From a checkpoint of a small multi-label image tagger.
Model: 32-pixel images, norm layernorm, depths [4, 7, 4].
Training: soap at rate 0.0037, 5800 steps, batches of 384.
Data: trained on Sentinel-2 satellite tiles (TerraMesh), 72500 training examples, 30.7 epochs.
Rows from block 11, named by matrix and row number. Rows with one number belong to one neuron. Each number is 500 + 40 x the weight over the matrix's rms, rounded and kept within 0 to 999. All counts start at 0. Numbers have three digits each.
# fc1: MLP up (model.blocks.11.mlp.fc1.weight, 768x192), inputs 96-191
# fc2: MLP down (model.blocks.11.mlp.fc2.weight, 192x768, transposed), outputs 96-191
fc1.244:460514490489596562582512500423488519473445556450476446502456475488459551511475542451513492492561491498441547554546556469548523452515518484460499518521534519505533547515433511471546546512564493506502511443461501522574471535500475464507493447500495445434536500539485450574536464482439521468
fc1.245:465496569524545397522555579553542522454453476546541478519423571518544541489531490481400374508467541528445495476552475490516496536537494525563535503529484510545465473475456537506493547574437554507502426520431524414486507469500550563458470540562515520486450510470525484577518595563493478547
fc1.246:484471537462502548460515463446462461495463488503434504538500458447508487429551505539486474481485435522480511529549519475474562487524523467508522520511547575475447501567446519510545507463535466514510487478500537496495514472483485460488443439495526485558502497500499520561523501468492514455
fc1.247:539463445469488505497518534439489539474477478494496503498469456561536547443453426469516577499479519489399504562521445460467524521454541491510497507542445433520485488470483529472464467492483482459509401489518539508446510524517474636516440550487433438526503473452501475522429506544522463547
fc1.248:519502531505520514513482508527525537509512454519490474490498447549538514528456467489451476508546495558470511468480470533495511499508447456541420570473506467469473510518528495495487459502540475458543429509549481445460502501602470501534546522514511460512444455507520496475477522486456526555
fc1.249:462511507519458541483547493433513544469508438569530481468550497613454510487458469490458465505495503535404585573522528462452479485498503493482483494468450471518431458500496471470561529452538473484618484520519550519514530448473444547454523546440486472475480466444478460539473516515521544532
fc1.250:547480496512493521559478441516507515453509495533515548491483546442512551525558488434513525477471478512520473481469499500490490407498492515417472492438445523547511568545516449503513512493576506476525446564446454457529481409460565506501489492543420539481514475499480554454512483571476481533
fc1.251:499551470533521522486502521508550509508494492562477470523435515438499504473496476517570530479494534506501531511488529445563542411520495514560539533515515504509464489454513522518484559432554533465433527487460567567429476521434543454524482487427558464465435467476476460486564539491547501511
fc1.252:531472556469496416502471437471514477469504508547439474497451554553457533579435370510451501513562527473476448575500522446441478462412493507490548513447435582536463405624543513404490464451505551436477534471446493515476520464491474506538484399463516461546440478502491517520566501559409517574
fc1.253:425519460545479514540453492465533469411484485419457582462412520428531499450500485502489503541514539453477525537599455547463486521496516508502482476505560547487454511534474510488455527500539448470535412469479453493455477533498454501494525518533494563502524494485483476472472488478417459444
fc1.254:489485507495494484517543455456550539469456500528533548501507548528507470539544512485575485517501444588484511527548465554494477457502456498543526483569530502463500537554472432492526439518554472490515399520464543527541484487494486515541492475513455512480575468455476515469477479463508430448
fc1.255:499467506498533490514492494506529450557501477513511467467525581549498462457526510462570499461486493560487528466513431487456511466511503421577489488541465363445499548490561511557533505460532519555522534524554511442477572469457443487467487502547507470466532442512562410455497517545429480487
fc1.256:418441554516345519488445419525541545456476564447539484517524501521501531501481439480490517464499522520457550482580594462528416485447459521428536530455548509506562474508516564479519506614537407507516523432451480492544474532525483459465478509483430526547446517475467426517531560493554432495
fc1.257:496482557514485455533537511492512490533506476506474534466444481510453530468484478474470443501555499498497522513498480493497513457548432503461466564507463482449474448494477484511477519525566544504540483513487433440497493493547506469455473509557426454511491520478485527501472421489509445452
fc1.258:524455523531516559506549489504520469453446461566497495549514506544524475431551492503538567547502466553500501460526509497515539489497395494551418579525557541486441535516494485475494469499508436411486408499536534503511475491502423444568542512540502531500467491445483472509469541429520541464
fc1.259:476455559455535497487519472539504543459488474531498474541494515512473522466519474481502474500581515567478496494517509502525507496463463525544509537500499484548481472571533554518511505417528514571509510471523496464487500505442474479475483514521537516527448496530522484498549489429532497497
fc1.260:509444501554551508548570414468468473493525477508458422517433479540535521520474507527544436401450569469544440595568482504386471505490538515507535578464510580546475544572597535468486459523574501596539502582506452423400533580505574501529514489442515481436539494460507481487473536450487521376
fc1.261:487493550493497492499521513500521493527524502487501454530442501510483528488481503542461502506515469462509481594468487504515543486503454461508501467485517500458484498507470454522487451423556493449531465521472581527489542490484493466457512543499576581486467483530478502455459446497517507480
fc1.262:506528515533518554576524477459470524467497486448477494513435521430528432518518527490408456504496546458512548580582462588432538495535495510415482526531493528480446515485489539444481504463525446539473501558421491429455501528506520480468511480513538485464477481441496446479464495479456496444
fc1.263:454465484600522534418560454468508542459483532498507512512435600506472547504491463493524536534537496474410464482452465506519487555490519487495477500429407387498457443511439493453512472420505439474555422497576438524499453532456489603467453505530582474490574436539455514499497499493470497499
fc1.264:500493524525528512476427500499483493546451473583484463493478501541540510457562477559544461436476493475486432492530467466487492479568473397518453504487442436413450470419462493487490482508485561548482487533537492397485555467496405430457460535543519527487499448509545436489441588488474441583
fc1.265:457478461434489512515441510461477571430548480513524529452508549535498487555524497557453468516518469496433485477476547509463577498534464462568504567518530520470470470464527497451429554487430519464500485459507430466489474534543457478486506472582521534471466431543539527496473511446540478510
fc1.266:576461470518583534494583543467542484417509533472554476491522472494540543494438520456456552527562517491485519461460477486550537472548562491513488559512550450474541488516484517535547493423535512484463529491531506503508496566533462488550507495472539449472447524492528506498457486498509520472
fc1.267:505487529470506459573573529470530510524432480472497555447488534445492535505496495501598524494391529495516426495443473497536534469483545531495468525485572533555509505539482486479446413524441520494562513478478544533519502447455615568557494546582459498465522524507489523519504526515535454501
fc1.268:519518457450480442514550479466497467543495538602487433485553480482511525497518605413457529502516470464489493520540424526426532461457508455485488454535446472570511566578458464470486436499434573496498495510473461564489472476535602441502542490488498547533454460540483522446434427452549511507
fc1.269:513512494476507451487461439488521485513542479533505473475479468496444477537490524435521416440541562559458556480422482499494458464507463480502494552554461487473464497453540469505493475529495498489524491502482542510441576529520453547483491490554483485495438476482549503529471453532471501454
fc1.270:521477544527521537507510516508535517511538498557543535541475491520546517485523539514568506476495506528529523552529458506497539469514527468533542580502519540535533532501574533483468480487553525514553504473485542493441517550555483493565483513531503546478507501525536466495525555486488562516
fc1.271:487454492534495531537534512530515487456447608480504508499416542410516532476525506454580538475527487447544463462493438553448499554538418544477473552398437505561479473558467541534485477469509492470528459464510526501502470457509508555421491517463513504496475478544563475496441451478495497520
fc1.272:511489431537454515562458446478491496531570495492528486476488472492535536575451533472522456464511512520513494487511489460474460502528488532477547474467454479480473542505503477544491512584530508561507508497464502516429525503524512447508510456529514545426522517455508499473498515489443454474
fc1.273:515450549539634513500532518468544540454500457518417495546428479470542550501523542573468509517495485497505473484513499485528475542518469459515507404458506548477451462552473534454523489490504453501495454499446594471488490518566451468535481447538497500431432481485497447523476496501456448503
fc1.274:491479490496534488455521524518512530478531490554500479530513533506524520463454459468488445512506503535442446532534496494496490515537504504544495586578517505476480495514553493534537471449542463445553404526546531515439545538537504519487485533543528450545414499516512566460444456507469549493
fc1.275:498473560424493441545544523469482498543546526456515489473497520598517535468449516550466491519562488452550506567496469504467486500429510471516583538503545537423491462554426445517504456520526486498525493509489541540500546489506512508482484571541547513502485502488451536468536451526526494507
fc1.276:464471525513539508525506446476518537461479467464510506497451491438504494482483538432421505462562524533476503473551556555527469533477454504508526540532543547568448528465451546528601474588485541434475475479415530526489516530578532590472503497485525491522466490510448472511424544463571518464
fc1.277:503450568472555507586559613428540535469475530494423472560430545542483492455545483532463453555547481491525528483531445474563537461519489498521480535559484536483513445498447463469546492464534553549492545478442541464527462424539409516463452477478492438548527508527544481479541527515466417436
fc1.278:508514467478487513491505525549471570462494475556562470542416533472528529490533486463557484522548497511438482445507500472504541567496500522550467583516490495532429477482523515520529484460551468465550427529480487439534457486538470496584510562558510474495415496493558554514512518505519504522
fc1.279:540534514549573472468528494528540522484451487577566479523494506461510519450526493470549547491537477481523534480506465538467505460478476619559504534453507487524539482517584509547508497413571537537421558465467502474460484532481538446502522556508512511462455534473488438474586510463511501487
fc1.280:522502548425504484516465453460525469500554505524482455493537550481461541456483587489534537454521412493512488474479424516379524500517516394496526507578546470534493539523470549431524418509538569480435515518556528511464576508491524458486511469503456469505568474473514554441403476615545462474
fc1.281:437509459500552558509496540494485516454472466511481503548522493479501495507505408526542488510513545440543500465487536408474554465459478447516509440462420478561533481469508461525490502491491551521482551514471459549407433516549494514499455531484528491500457486477560480481493518492527550501
fc1.282:456480556451475509467523475433451455478467486512426548575515489466526489429583481526508464430495443512468509497526549456486522509515536489514528486501542571492406482538441512499526480464540479496501492513500535492441526449470492452506520456496514489567498542482494537545552490459487532422
fc1.283:590551528522482506559540567494575570507473437518455550502512492533486453511488475457504508489506485545440521515535508491420499507521517519496543418541523494560484490479510493520439520521507472543545473535545549523502506506509516540437623493542508538463529512518488441437481498552488408465
fc1.284:500509501464482458488514485490529569469606501522514487494478474504477483475534493511512542460454497462480495435529485457480492543529588511471541568396516503521504457490509531455478568507470493475523467462451550506479500511492461527495560493561508512407495473468461488503514474480462522507
fc1.285:462464549502466472580543512473503505544536474515487520515417494473461529434446460509454500525530516483531506481505501489502493484567490489475464545520453476469505472512494492505519520517515524481547483485446416458533472495513508490492446513541427465487436553515486493459499443505523423446
fc1.286:439449553511471507499464467487551495505552515438474495586506495504492516472518444520450498482488548477528524474554504541519441543562510467498521566492500525566563504460458517531467469470558523511496461514518520507433478530435502473455420487470495507516517495600582445491551489506416502469
fc1.287:487525532516487456520564477471501465508464436524524506494431469475494494410476446506507540528468515506507455501531498494488472491477482513462511473458507485448560480471454495522526529485505509491550403511467519519536474476463536519543484521468359487568474526504459495544539445521428448561
fc1.288:558457497513543509488493519507479470468492481524410456533432454461561471437542504486422500457540549470464540514466459534443514475494496448512481503538464577526582487469479418476548563454529518475536451497531526487530464575558513450458425539446504463531494469524518445476493465491544525505
fc1.289:526470503456478493496539559514531516534487504488523525520505515535444548513443551494485479454548538537501440459429505512487489471573550410494456529489508512598566458509564500515476526505484582584524484491480542495557537538518522551574522447412424466458381512531596519527480500516499565615
fc1.290:517471445503548503517527449478562573438505471553488513530512518521560561540549437529490488495563535508539505516542505476494481444469470481517489488560538517454479518446557436482522484465505492514499545435424555515464487505515431480521499491453544489452489538489606467503560524447489444518
fc1.291:500400542553492487529519528512501514494467521531508511461513563445542462482498509516455439450453576541512496468590515462512456511457467442534440542515447456497514491462473487559508438537465554586498449545455401449500493484555602488483459487569515491581494406504540497528498534488557539408
fc1.292:474480552556507504483523533459541518465421474495443524472457486468579535508530492540529503444489528451601508449427461524516449488497473480493543479463479467487506463447516555504528501478575493499463474491473490483478478532491454550536504418514519518476526476438543458524423470494445537431
fc1.293:493511545530482518503439481431455550458477564431493540519539512486493543513486430417523596502455549552409517540508587464501430481492498484439410545447503467448458501469476508488512559522554419532492415436459476413599487536496504484455492487454462492522503493530482439528519554508462418439
fc1.294:447502583497476547507496496423491517468543493516483508534459475538508526462518512430491516500540479430442453491543493521484478496458527575434506475534475544554462518541560458420523458473483406529530458545474484528566463495463488477512496516493525457604464490525499533559524644592463468453
fc1.295:477499458485514514501483472539487503573486503499538455509476451533451432481510533577495479474598536488487484452547523522492559484462483471458482460493489503529509493544466533433492514460454545514423461487534474495555477501532488514499565461475443511535555424492458398529514457433484476538
fc1.296:451405507484507517561609502529475502484541524459510433551493605612519543441472480519512397506498574447605455582497475594491519477489516503526546608475471445414397461506443430459417445473449540556504518549503487479443497490512514480513444554456544490526561453491522473526555515520516502507
fc1.297:504472593484476527513496519501481537537434548560429532470463507510526531469533503461447463534448556455574522535578460488486507535419424487539543563484490511483522451552504475498489513500450492558556500505471497497491451519490492494460503571564532499513448526462559448524500571447551474490
fc1.298:493503516535549524566559495463463493536448447495480493505438492507564486475492499523510494504482581482538456581552493557420454494493505526486503530528505586476479526511551530471485527498480464549484485574431452478423517564461529511503506497476498503471467450477493449477508520485469486435
fc1.299:480474570520555553512468469474540489460545511492479470466516534459487563466495491503574468506529495529466480543475494488531535450484525495390511488479492566556502556587541478454518485521559532500440493536490607534470557492449537529511495430493549453565548442420457483497454515512571481536
fc1.300:494525496493521464523465537522501549526501496574443518458423565503517487497527500448483476489522549547528514438546470455512490529418431481522573559471453443515439470470519539494489516459433538535483473555537484530478527524502536490514478511556442506499476527497572498490512489508461506466
fc1.301:519450506535503487520473486558499442568515483490468472454471517554574514436505509507578495449554484526417481451492492484486500463525528506536493466470445392501501534490553473546535537492529502518525483562494527485470594546422423483463520482576465475437476379510526466501550513511416485478
fc1.302:490527463459438502545522501474481437538449515534474478484493509464465531495504505441480496502501472508523490507514480454434442452478486417433464536476428479459470521405527513472497484479458506510521493509522414464515494509455492477506441493433501445505519532490521498543493450458482469511
fc1.303:493511508488504529469500506484495473457506437532472538534418464545470499494618514482519567460527468433474497491503509491468537480539488397540509564545515567516546476549490464486493523507565484511538500426549437539552437555502486496517521514474521515527475504505535540481527534464547454446
fc1.304:494511499484522530497479558519492546432523474556555599432526497505497507538475551481528471472500485495483450495537521456509535470477484418421506544564458530537471519484495555486525556493500472442514482476524498562535533497573494532498534524504576486562468469498506461455492479523521501512
fc1.305:476465473569477535459519510502531464392472515479427622521468497503548544395537495425628570480473433477484495433598512509437457415559447503507482520453508557438473517547463489502486498465544489503565396515513438530508525452493504488548503499592484518435524509482484519493546459486459550472
fc1.306:489453541527524498482506490519476523486459543577465504495458540522531519494498459522494484479528511565585510480504480471527472488412440496511523503474464494490497513498500468516487470457480498562523455540529484468484480509457536449488496509541471531527528493479550507520528512467470452447
fc1.307:433418382540475540536434488493522506485542531478527501513413497474504436490556489435561468515496506481450578550585577420497515534477436560476463525536437471462482401619624473594505562594524485506484507464443484567519442429558486445469515522518457483522529493465528417549462522501402428543
fc1.308:462505473462466583494475534556451511478554525501520514536487557506549469506525537544532445530534501549523443460496476453511483474541452497508450591395443533501420533510504458545479514499544447488508509459510470516519475584517507418519454532543561513469486452524562504460490489399550551459
fc1.309:393497532478539477480460562480491478510480494494504545539377491533451646542502502455491488505570508467511507505561481511525511474505472448501511523492526505549597431534513483426461589494434478495523480453461524498495468524488520553483475453461413470483424550492434495501481471552417444591
fc1.310:506466464452514521512506497481527512505518495433430545511506483477506516454588512478501505452436567445546474454556484572505455487472575504537510536524529505552478485451526548525476477497504512514495528449506578509530481595513528527498470502507488478477551490516542489513443532476438499527
fc1.311:456543527438591558470540500424490457418488491436476504452376482534502523503453402541519554518416468435487497464474425522503522506533539455498458562457516420526449461538494534484496507520539546496588435501489450492460450506521442536533540492433504481517533463388447514550475485515487510429
fc2.244:504564401553499461519501491448507507443585499570495509546622542486478462476532513532469496504478509515549470571481449490484499483553504509491507516569563478492461461538572438553386499532500459498532492520514479516477477478485518485531472496501511546476509478472532507429536477523477431420
fc2.245:503527496521467479511470515558543478480514445508445498490495520488500561493493505470510585509572474506470484505389503509516532532516558488502484493569476513535540503467523448527493497494502525459563480522502585554477524591536516461478480496469497509523517477506512533555508465561430486490
fc2.246:476538470523535431539438614470429493509413485457486500447470488531555488529487506447487493515514488531589542471405512511579476506504489450500500555530460438493559473438455471520533541458481522521481453519491481525523549568466536491507448536517531476505483452483531532505505533557536527502
fc2.247:451544522559518511502454442517536551521427568535503466472520528477496491509485627511563501566492487476500443486501498488483518594471503504457523509466531476470500480490522511501496540518476441534538472461444512493472403453437444514536498499532488531438460492610479439494585541423468564557
fc2.248:497502529459464564410454448493483463453462559490484498449496475554542497495542511477490488467503551528503450517483564503502478514487470477459556488523519487464436500481507513508559521513463511467398518563499441513466482488477509503457513477476502483565539492449479456508517491459479466518
fc2.249:480534600545437417534455512413537538534424413453533488477530527437550485515545479456541524458496557539497515512567437572517481469524475536491503555427573539507647592468486476480479543477412540536405506445415526441572472483578451521540475467540526497500561470544544552475537549494462538548
fc2.250:495515601484513545451510492556466506500466449491516451484512456460498456455522536590493468540490512543457558478539506457481621470521512472496482500485568546550557501534576582453533571587421508452594567400455509495550456591507438420447457480484556472470491489521446472519513488458452468482
fc2.251:482472499522551526513498539520475480518432495485534543471521505472479471472500563471477555535518443539418547473529561462461510543477525484433538450491488499469581519488519430458529539482500576577546543537497481514558441500546473510527533453468484501523568532525529470482444442510501476504
fc2.252:476588460547449519576558538435475476531507545566560506468610439485539515426509506510521519524539474533471581586450442387555468551537470447460502451495452543527490518542457561503477561530511528453546539526632526601447465548537500530560408557504526555491508492460575472547424532511529477527
fc2.253:509446526448467492479526439531466531487494476464493531602569485555529510510497447538540491446479483449504512482544510491488461553431502529461517463508482502468472526484476564529530468507527479527469527510500533490511554571488540514437488431522491483477506485490466494460457509542462479513
fc2.254:499456472488511493466446456539529452495543489490465498557508536470451505449486434475538446509518482455492474511466529527528484483467541482505501501473505451490500534530434546481508520502540467471527527490475457565517518592510505488457557514500470499501560520568550508478511548480563500499
fc2.255:562472446510539486569529573418556518453521464540490470521456493470462534556449456496509411465537434505475511490489540429463481530584492511478537511500496514547511479501463570448516407581456466424431500507538560437482485481464508524536449530551543478417447461472459565497523505494548525478
fc2.256:503543487508539474535561477456478504609535518496546516537457473513524507541491483477434488451506472519523494550477440492514500484520467512500466498467444456530490490519487457517486529469521465517533569506545516440466485435456490487541509457483514505524480574467476454544433473531476508473
fc2.257:501530489511483501529502528537496503524529557491573485508488480482545482538495513539509506454525536462555437455468510537490524466500537568547550478499509544516514571515495447547454526459532464615501501495510554516518548443476531482534501580478490520554502491519445587525439497515545523566
fc2.258:464526474505476426499486578516514476467431479439476504488505553474537468481502505459489440433490536455546415433432505555452417461567549444523480558492535391521478491430467499448573526602412548500450437449551536605480518573430550592579496504565462543532490491496565455498499588481473520492
fc2.259:532542452558463460466431422527525526562537519465486511512464602505489446502473527478449533550456448497515545497506455528475520589538519514533461459445465485420554507450496506503464488556499481450457564536471471611482543535486529513509503495468476567529552507528531509541468539524468500521
fc2.260:473500495533456526480549484476584458408518429505531503521490530588516479462482543606423481575528488445480553466521468576517478510515538462470465486540462512525568484517498495492477500499497530476537481517526610448387505503529512465533444463551572519523514373469464540518508473554493436520
fc2.261:444511513443490473514563528489492448450467505518548527519554498538494474512478439566510474506476474492445513520514487490500529502434484629475514471524497490517501453480482556501570472471455528503484549572493481530512482552523486499515502535545419473503560528618512417484537474538447512473
fc2.262:500534508524507561515482442499498509469471443538440480508506496572542482484539489561537561503500503461506529499525514441509498456459441540516492390528484495456489493438502489546607472498464519515473462519493513448464531514555529488494446538517515551578529451500450447526454511492521459469
fc2.263:573432563457486491560482510426501543523492482453506501517430512461520466499507509520527470519545473476562426535441461522510553446499462524475489551474492480548556516577514538590472465540520492428470473472505489517457473454479500504541457507453493514485437517529463499451472470568530542560
fc2.264:523500484496516453514557541478533539499417479498529500502413495488521538479525429411554420495518431497579500534474528520470467596616496452495498574550483413598563543423483594505442489544444420418431439526465477423441489536503527508508517500525504442434501456451509560530488499595488481462
fc2.265:484495463544544410488511442473538553519452537420492562463543500503503463486498567492516465499458528468559491533503443502502529527528508500546479499529471503528513481515402456483516484425504485520514573529452502462469599414560515440548492507477494525441520565521534571522465501452504574456
fc2.266:473522397576498479435517536528449463529449489359507476418520516507563474514480442451551478546475465522496507563524460527509485560404524529453432460473453445561527504472547478499551461489485415509522497422486527568497477547442488512536543468585438439458545434541497469554492525458455431507
fc2.267:507538496449532575441480454493523509434494546535474553539518382519498530473504467520463505521564446514512507508583585532410502556520474543487566466486486497487481434452521530515534581519550432459368452531453446536539482498591507503442571415497538547535515498493479409523472476475442580532
fc2.268:458487500561453555534443513500503526437538455429515452519460507494473509516478422528499523527498563517524489515471548455511517455524489490543505557486483471426470474451494483418473502517521439444485520452481566432503499543468462530495463511503485431457489547477473494527512528548425473503
fc2.269:489494452516552534530498448563463560423528572501499442500437460441518497550559483501556522472407455490462417473514546505527475474556518540482426433507521562519524531483435563467491521406492410537483500453476478433602540507427552450489491492466493534495501472572481533507474509544512528588
fc2.270:516501533564511510510547512493534455533500448515454530503462499487534544470499499549452502500495492498503504555499440523541511488532513467540552497538505535553525500472507520500451492457537535484518484511493518452439491522525462476543529472491535478479506486491481481524558469513454556500
fc2.271:534434560478507444544544467549444502515562490501446474518514511476551470517458574527486518527561490527513451480551533491536537465532452455519489496521513437444535460556437485457499522595498471525504542492483453591517407437481505438490563511538568497537480489420481534492548509446471542496
fc2.272:441475577463538537529474507442464534469423542542485445473515534508474460530549532532527533592594537576472549521503464474539549506423584474491422520500512554540609487482513523535509515449482526465503510420507443480518491512491463577470504455523474519490480471554376525531511487535442571517
fc2.273:477500499469454515576513572453497524464559509502509455531510499492492498561533467539475536464530504525545421530465521492520491477466527532483527501480435519524484557511499505547521503444527514451519447496529498449509535472467546504509526561498509421481526486583468459473556508512489519520
fc2.274:504462525475479537441423444458495457467430509463485505464509446474493498494494520528550498523507454503468486513513579468427533488432514518470566448464503545488490534481475494486571545545494448422403551496523445515549435483514518488507514392489486509524518500481457417572524532477414497547
fc2.275:505520464619393501522572449538496519461491469536491531481549498482539504454465455529483481439557504443484494524525480526553495477440521461478503415467520489469486416490521553529457493499364539554513537541471481463376480524553436498550553513390431464538567521551409371517531397571470509517
fc2.276:506505525471520498523481574560508485472567486507499479522496487483528574504437440428510535526501505498467411469442481477532514516487520400452475534538476479533511472533526459523464518512498525508548513481579493496436545514435470476503515518456517496479521526406515498515532500528444473539
fc2.277:472451521466469521424496547502580470491560532525522471456542541485483483472548514519448473449565602528561523452456473553510474497405559552516494475457444482527552507492529521539453456459500471511523428513474433507537485506512470455512527530494520506451500528495544517505478496469458528489
fc2.278:495501554471558554447475416500560460440454558514458502504521474518489402470529527583517530537465524505510455538497539501501459504490558464478510468549504485455424468476450435446504539520483485442457524577562452559482511510515474511558508429474483496561459508465490481526511504414430482488
fc2.279:481483495507478501575495535514492542577471476475531471466523488560469465511459499527447504468521444471526517443542499522479451553563533449505499508514493508486537486366477481455478557459506525562453506457492504527509504478540446441446525504457466506526553465451454468535514500536502454564
fc2.280:485480493526494575556527558481609471466566474491463478519482525512440504533433487453493477513564501503499517573452535493513517517501481557539476483478488464536487486478545501424511470520470487513453465482534516482461543488549500478495468526499568483471418466530407509557520495503436504456
fc2.281:516472542480479570418476463563558482470485582524540549549527524498421482488543522547519467510503478572485573534505506517542429470462505467465443535534513557496560464481532541510493493490529469521539502491538440475510473498518493412517513549417551505482456453467490432514519480439536526521
fc2.282:493531445505546428517496603460401488501421518458477482447515488531531484534525540425501471531494504552616539452365502498581510551487466468507515562537468449471576464452447492539561559443481560534458466549496478558571528546459537502512498516543490466512512495476569538464518603551565503512
fc2.283:491504571392466411448539448458466539518511507523526460527518424459478519454563404529463538508515485515395474518484509555570510582526530496446563543395467509505553491502472522519461579528498439473400620520509502436481509544425468452501452433510516486550533468537404574498543600449525448557
fc2.284:535488513522548529503512401489456499528457458503495518463486552492540506535486459501570492517481503519534458462548545559467495440549446535456554516532514486520498516450548489508546477505520453502440533580488476435466521522517518472496561487500430488501495578545531503482493554486442451442
fc2.285:517494465515440521507491528518529466532499513500543531499544490455545425514518474529473512438514498434570488444442467524463496353475524530516490492456513523517516524484520440517451484477567456563487497473504473468502514455512534476535452598460502491519485516460466534513471483439470514519
fc2.286:462513481484521518542487522515473499516467542604475451470529502521482518534506545472501509519499540461568492551467507497605534523419444496514558502496520483470406492513477535431498454493436504532506521540468481482533438440493443482527524508497547487586571498435486527406479505464570464514
fc2.287:473488496466501514449436429495438504557531617473477517434531451501513479458491526511530442480506458541565540522473501536533561525512516578506537473528527454500498525524452519513522488524469463530520526531495540400513502456525494529434502460458440597494472546409489558527456562495560528451
fc2.288:483455436603516471471498393474552554481474505515532502505473446490507551496483497447449488532547473486462589532512491507438383546497457453520476480505487495523464508475494515518505470506476469484508521503407400443506489516503529535478468465499530474478509526533487529471541485581484577541
fc2.289:523514557476475513472475448523448450494472515417471534509546473540536497486552458498552504480499457511531587414456552501462543505450477597485540497493541430466472497500510516498551444549498492517473508505402490542456500519552535500440475565553548570523548475475401487524460539518484479460
fc2.290:482464474400449458527491513612465447533524472466541530484514485542473493526516527480489459495419492512529461403510566534516430516439584564506527405461531455479494500450566517478525556465495553525437432553504456533579568544541494506477480409533433585513508521529442519512561481462510518457
fc2.291:510478456524508481510484503508484539520486478439513491495488511539546506488459500427495581511474515552476532432469525480488500566566596517488442450544530512472581524517503446531541457507462512486578502485455571530561413568507491481516486551429506478420499499504534531556492501516420479504
fc2.292:472512481544517499530521524500497507513545472548538439523457549487502452508550463476498460529489491510507444524491502510506541496536491529488523476533496569510472569490500530489493472469507504489543489566503541495501515516514550505523524555499523445464465514525494535524546505535490450492
fc2.293:516567478517516529454557504548555495537584465532513477488478454479514453471519525547532467437460545490554412517465478506481496523534527543510511553489497503522498434454531499507460530466516542488486524527521494513457484524505507498533484465468492461533506537465504467486501487441516490474
fc2.294:563497505436554513474470590436524566544504462430476485489513495457517546455451534554500491466523497547541537461425564484532509529482519456504596553509504564513544544511460487534546510524523555497412485510475602579495513457550466518421498474518560507459526489447456489520486460554535570508
fc2.295:589498491517475494520515496455503484466493492449497518524501512519451537531497472466529573516409506517482507527435457497526462479539503501527545528502531523499483516455513487530520500492513461499551520510441531508510541455484509517484425535529548481472446562530491531512468490561556511467
fc2.296:547535505571482440567440493445459474487580503553489527473537494511453534488473451547412475569503506431493433494582514543507538446508500415546471477503515507508524451471434531466449438476463466512574542441448581428496490585542447460520508492427410447497518491466521432564506452539515478507
fc2.297:506465525501457434470441511422550555553440421498482510512489460475505434478398527569507494451570505514482466523512504495447449546489537505513495459554492447490485617465508492494531533556506495506478476465514501519498465539536488463443445529460542491525511456548503552495457477540486488527
fc2.298:507564474569432529525504512486542449404477494522478473468500562543569393485533522642469498568540469453477566536515513517501471430475496500515481447512476523486586555491502479512602471555477559495456489510539543436438548487558537495490414511561582514545567424479470522525455531575479438522
fc2.299:543504609491477502384577461587442553511422533489451491519604442635490393509575585490508505507430556577550594517535497560458527538478555497525544518444568623424548505511439480514534543440551482545465481496560521538551489559515517461529444530480449451443533520577536485498514552388476474483
fc2.300:487467467575494390522502467501508540568466450429499505477545498561475466425492566442445527544495461514489493449473511478495574569507479565531459465469472530507566580488466495476481526530530495477445494472418508455485524532456475448417477436432528530444452442545458505527571527481480461475
fc2.301:511469495529496496528548576370522468435538475526479465495488581470511544566504398521550461445505537487472544554476495400493487479547455518517546539479477527560517531495467570441527403507457469420433548444490448420495488546477497487526400503538570460457499464491507528481506494528552533522
fc2.302:498460474509539518531515520494498513454536472483540493475483477487523523486466504539447528514528488504454476488471516557516493514490497496488522545506466532487539442533517419501518527507519519453465444495494495474493489489495496476458514470525511518471509490499497503522500505500505487497
fc2.303:485432505513499527476526520465567534494465485506545522466523497454467465510479501425508562564529474510517560503554600551467438526507502587497507468484462505436492486429460548533472492461520511498456476569477487457570540464549490499432448499531450508488469546556489604491509578499464541550
fc2.304:511507467492550562397631483515529500535474547426441482553456422547468473460532533452536580536525507563471491605492454548430460521538514543458515527468561527384553463512508484492518450495509526541430537526443530535491445561436514512475481464500447503451528533517503513485535513471507511467
fc2.305:496509490537461487487561501494500498524493456426491547529526521483593522432511517522511458423493443478495495514524443561500424531474499507498513572514554510533534447474473605529490466504508533522524465507485568498410546531471480494532523444537504438464486504522503489429540545570537571464
fc2.306:520488502589560441467404437485503576542456386456551477470484527476517473481448518493504567485515498517463482518494497498483570529606511605468469460520493473531521543473497471528511489488496454486488532477444517515512486619550496491468478512423531597434547502520527486555480467516485492517
fc2.307:492501518434525559510493529507516472528568526520496456497519454510495554508484488536450538488522536533480516545430448453499454524486540415491491458525491506562531487511494472499501470485544471487492461524567478477475450559469430556569426479488544448504448487535435537430504537520567535424
fc2.308:546445497507497428478474447476449515492482534495497549573518392516531496432449532570404522450513542530521538474456463501460487546599435548484603447479451496493571477453479415460517507472479462491537494500461473490490502449533476536520551483504439598481460486482500559479457512400542565535
fc2.309:476492516477546503513519418471480548567516508516470513529498490526558485472454544558428575475497519509505536468494513513476541473487464472549511456462536492527458508541447501567524520530491494535486535498516490444503460427541453423534472531519485480524521511465442572496466512476508475424
fc2.310:479510580522490509503450533527469491451542531554515467446495476505542514599447481497555475499508507538504468453409517434527481542540426450446562473491492502450579507484507483508492529523509510490536515528505507505543486510500449422493544560504488541538525506481550487449521491476536421476
fc2.311:429535510509459446498443515546484532545492573569507495523503483472536465481546542553480547538452535552592502481481513532589531548516424510442395474509515526533558463527506458474546503511418474489540435591528540489476555396500522491515511459527506464577443505485470508464508425469471485452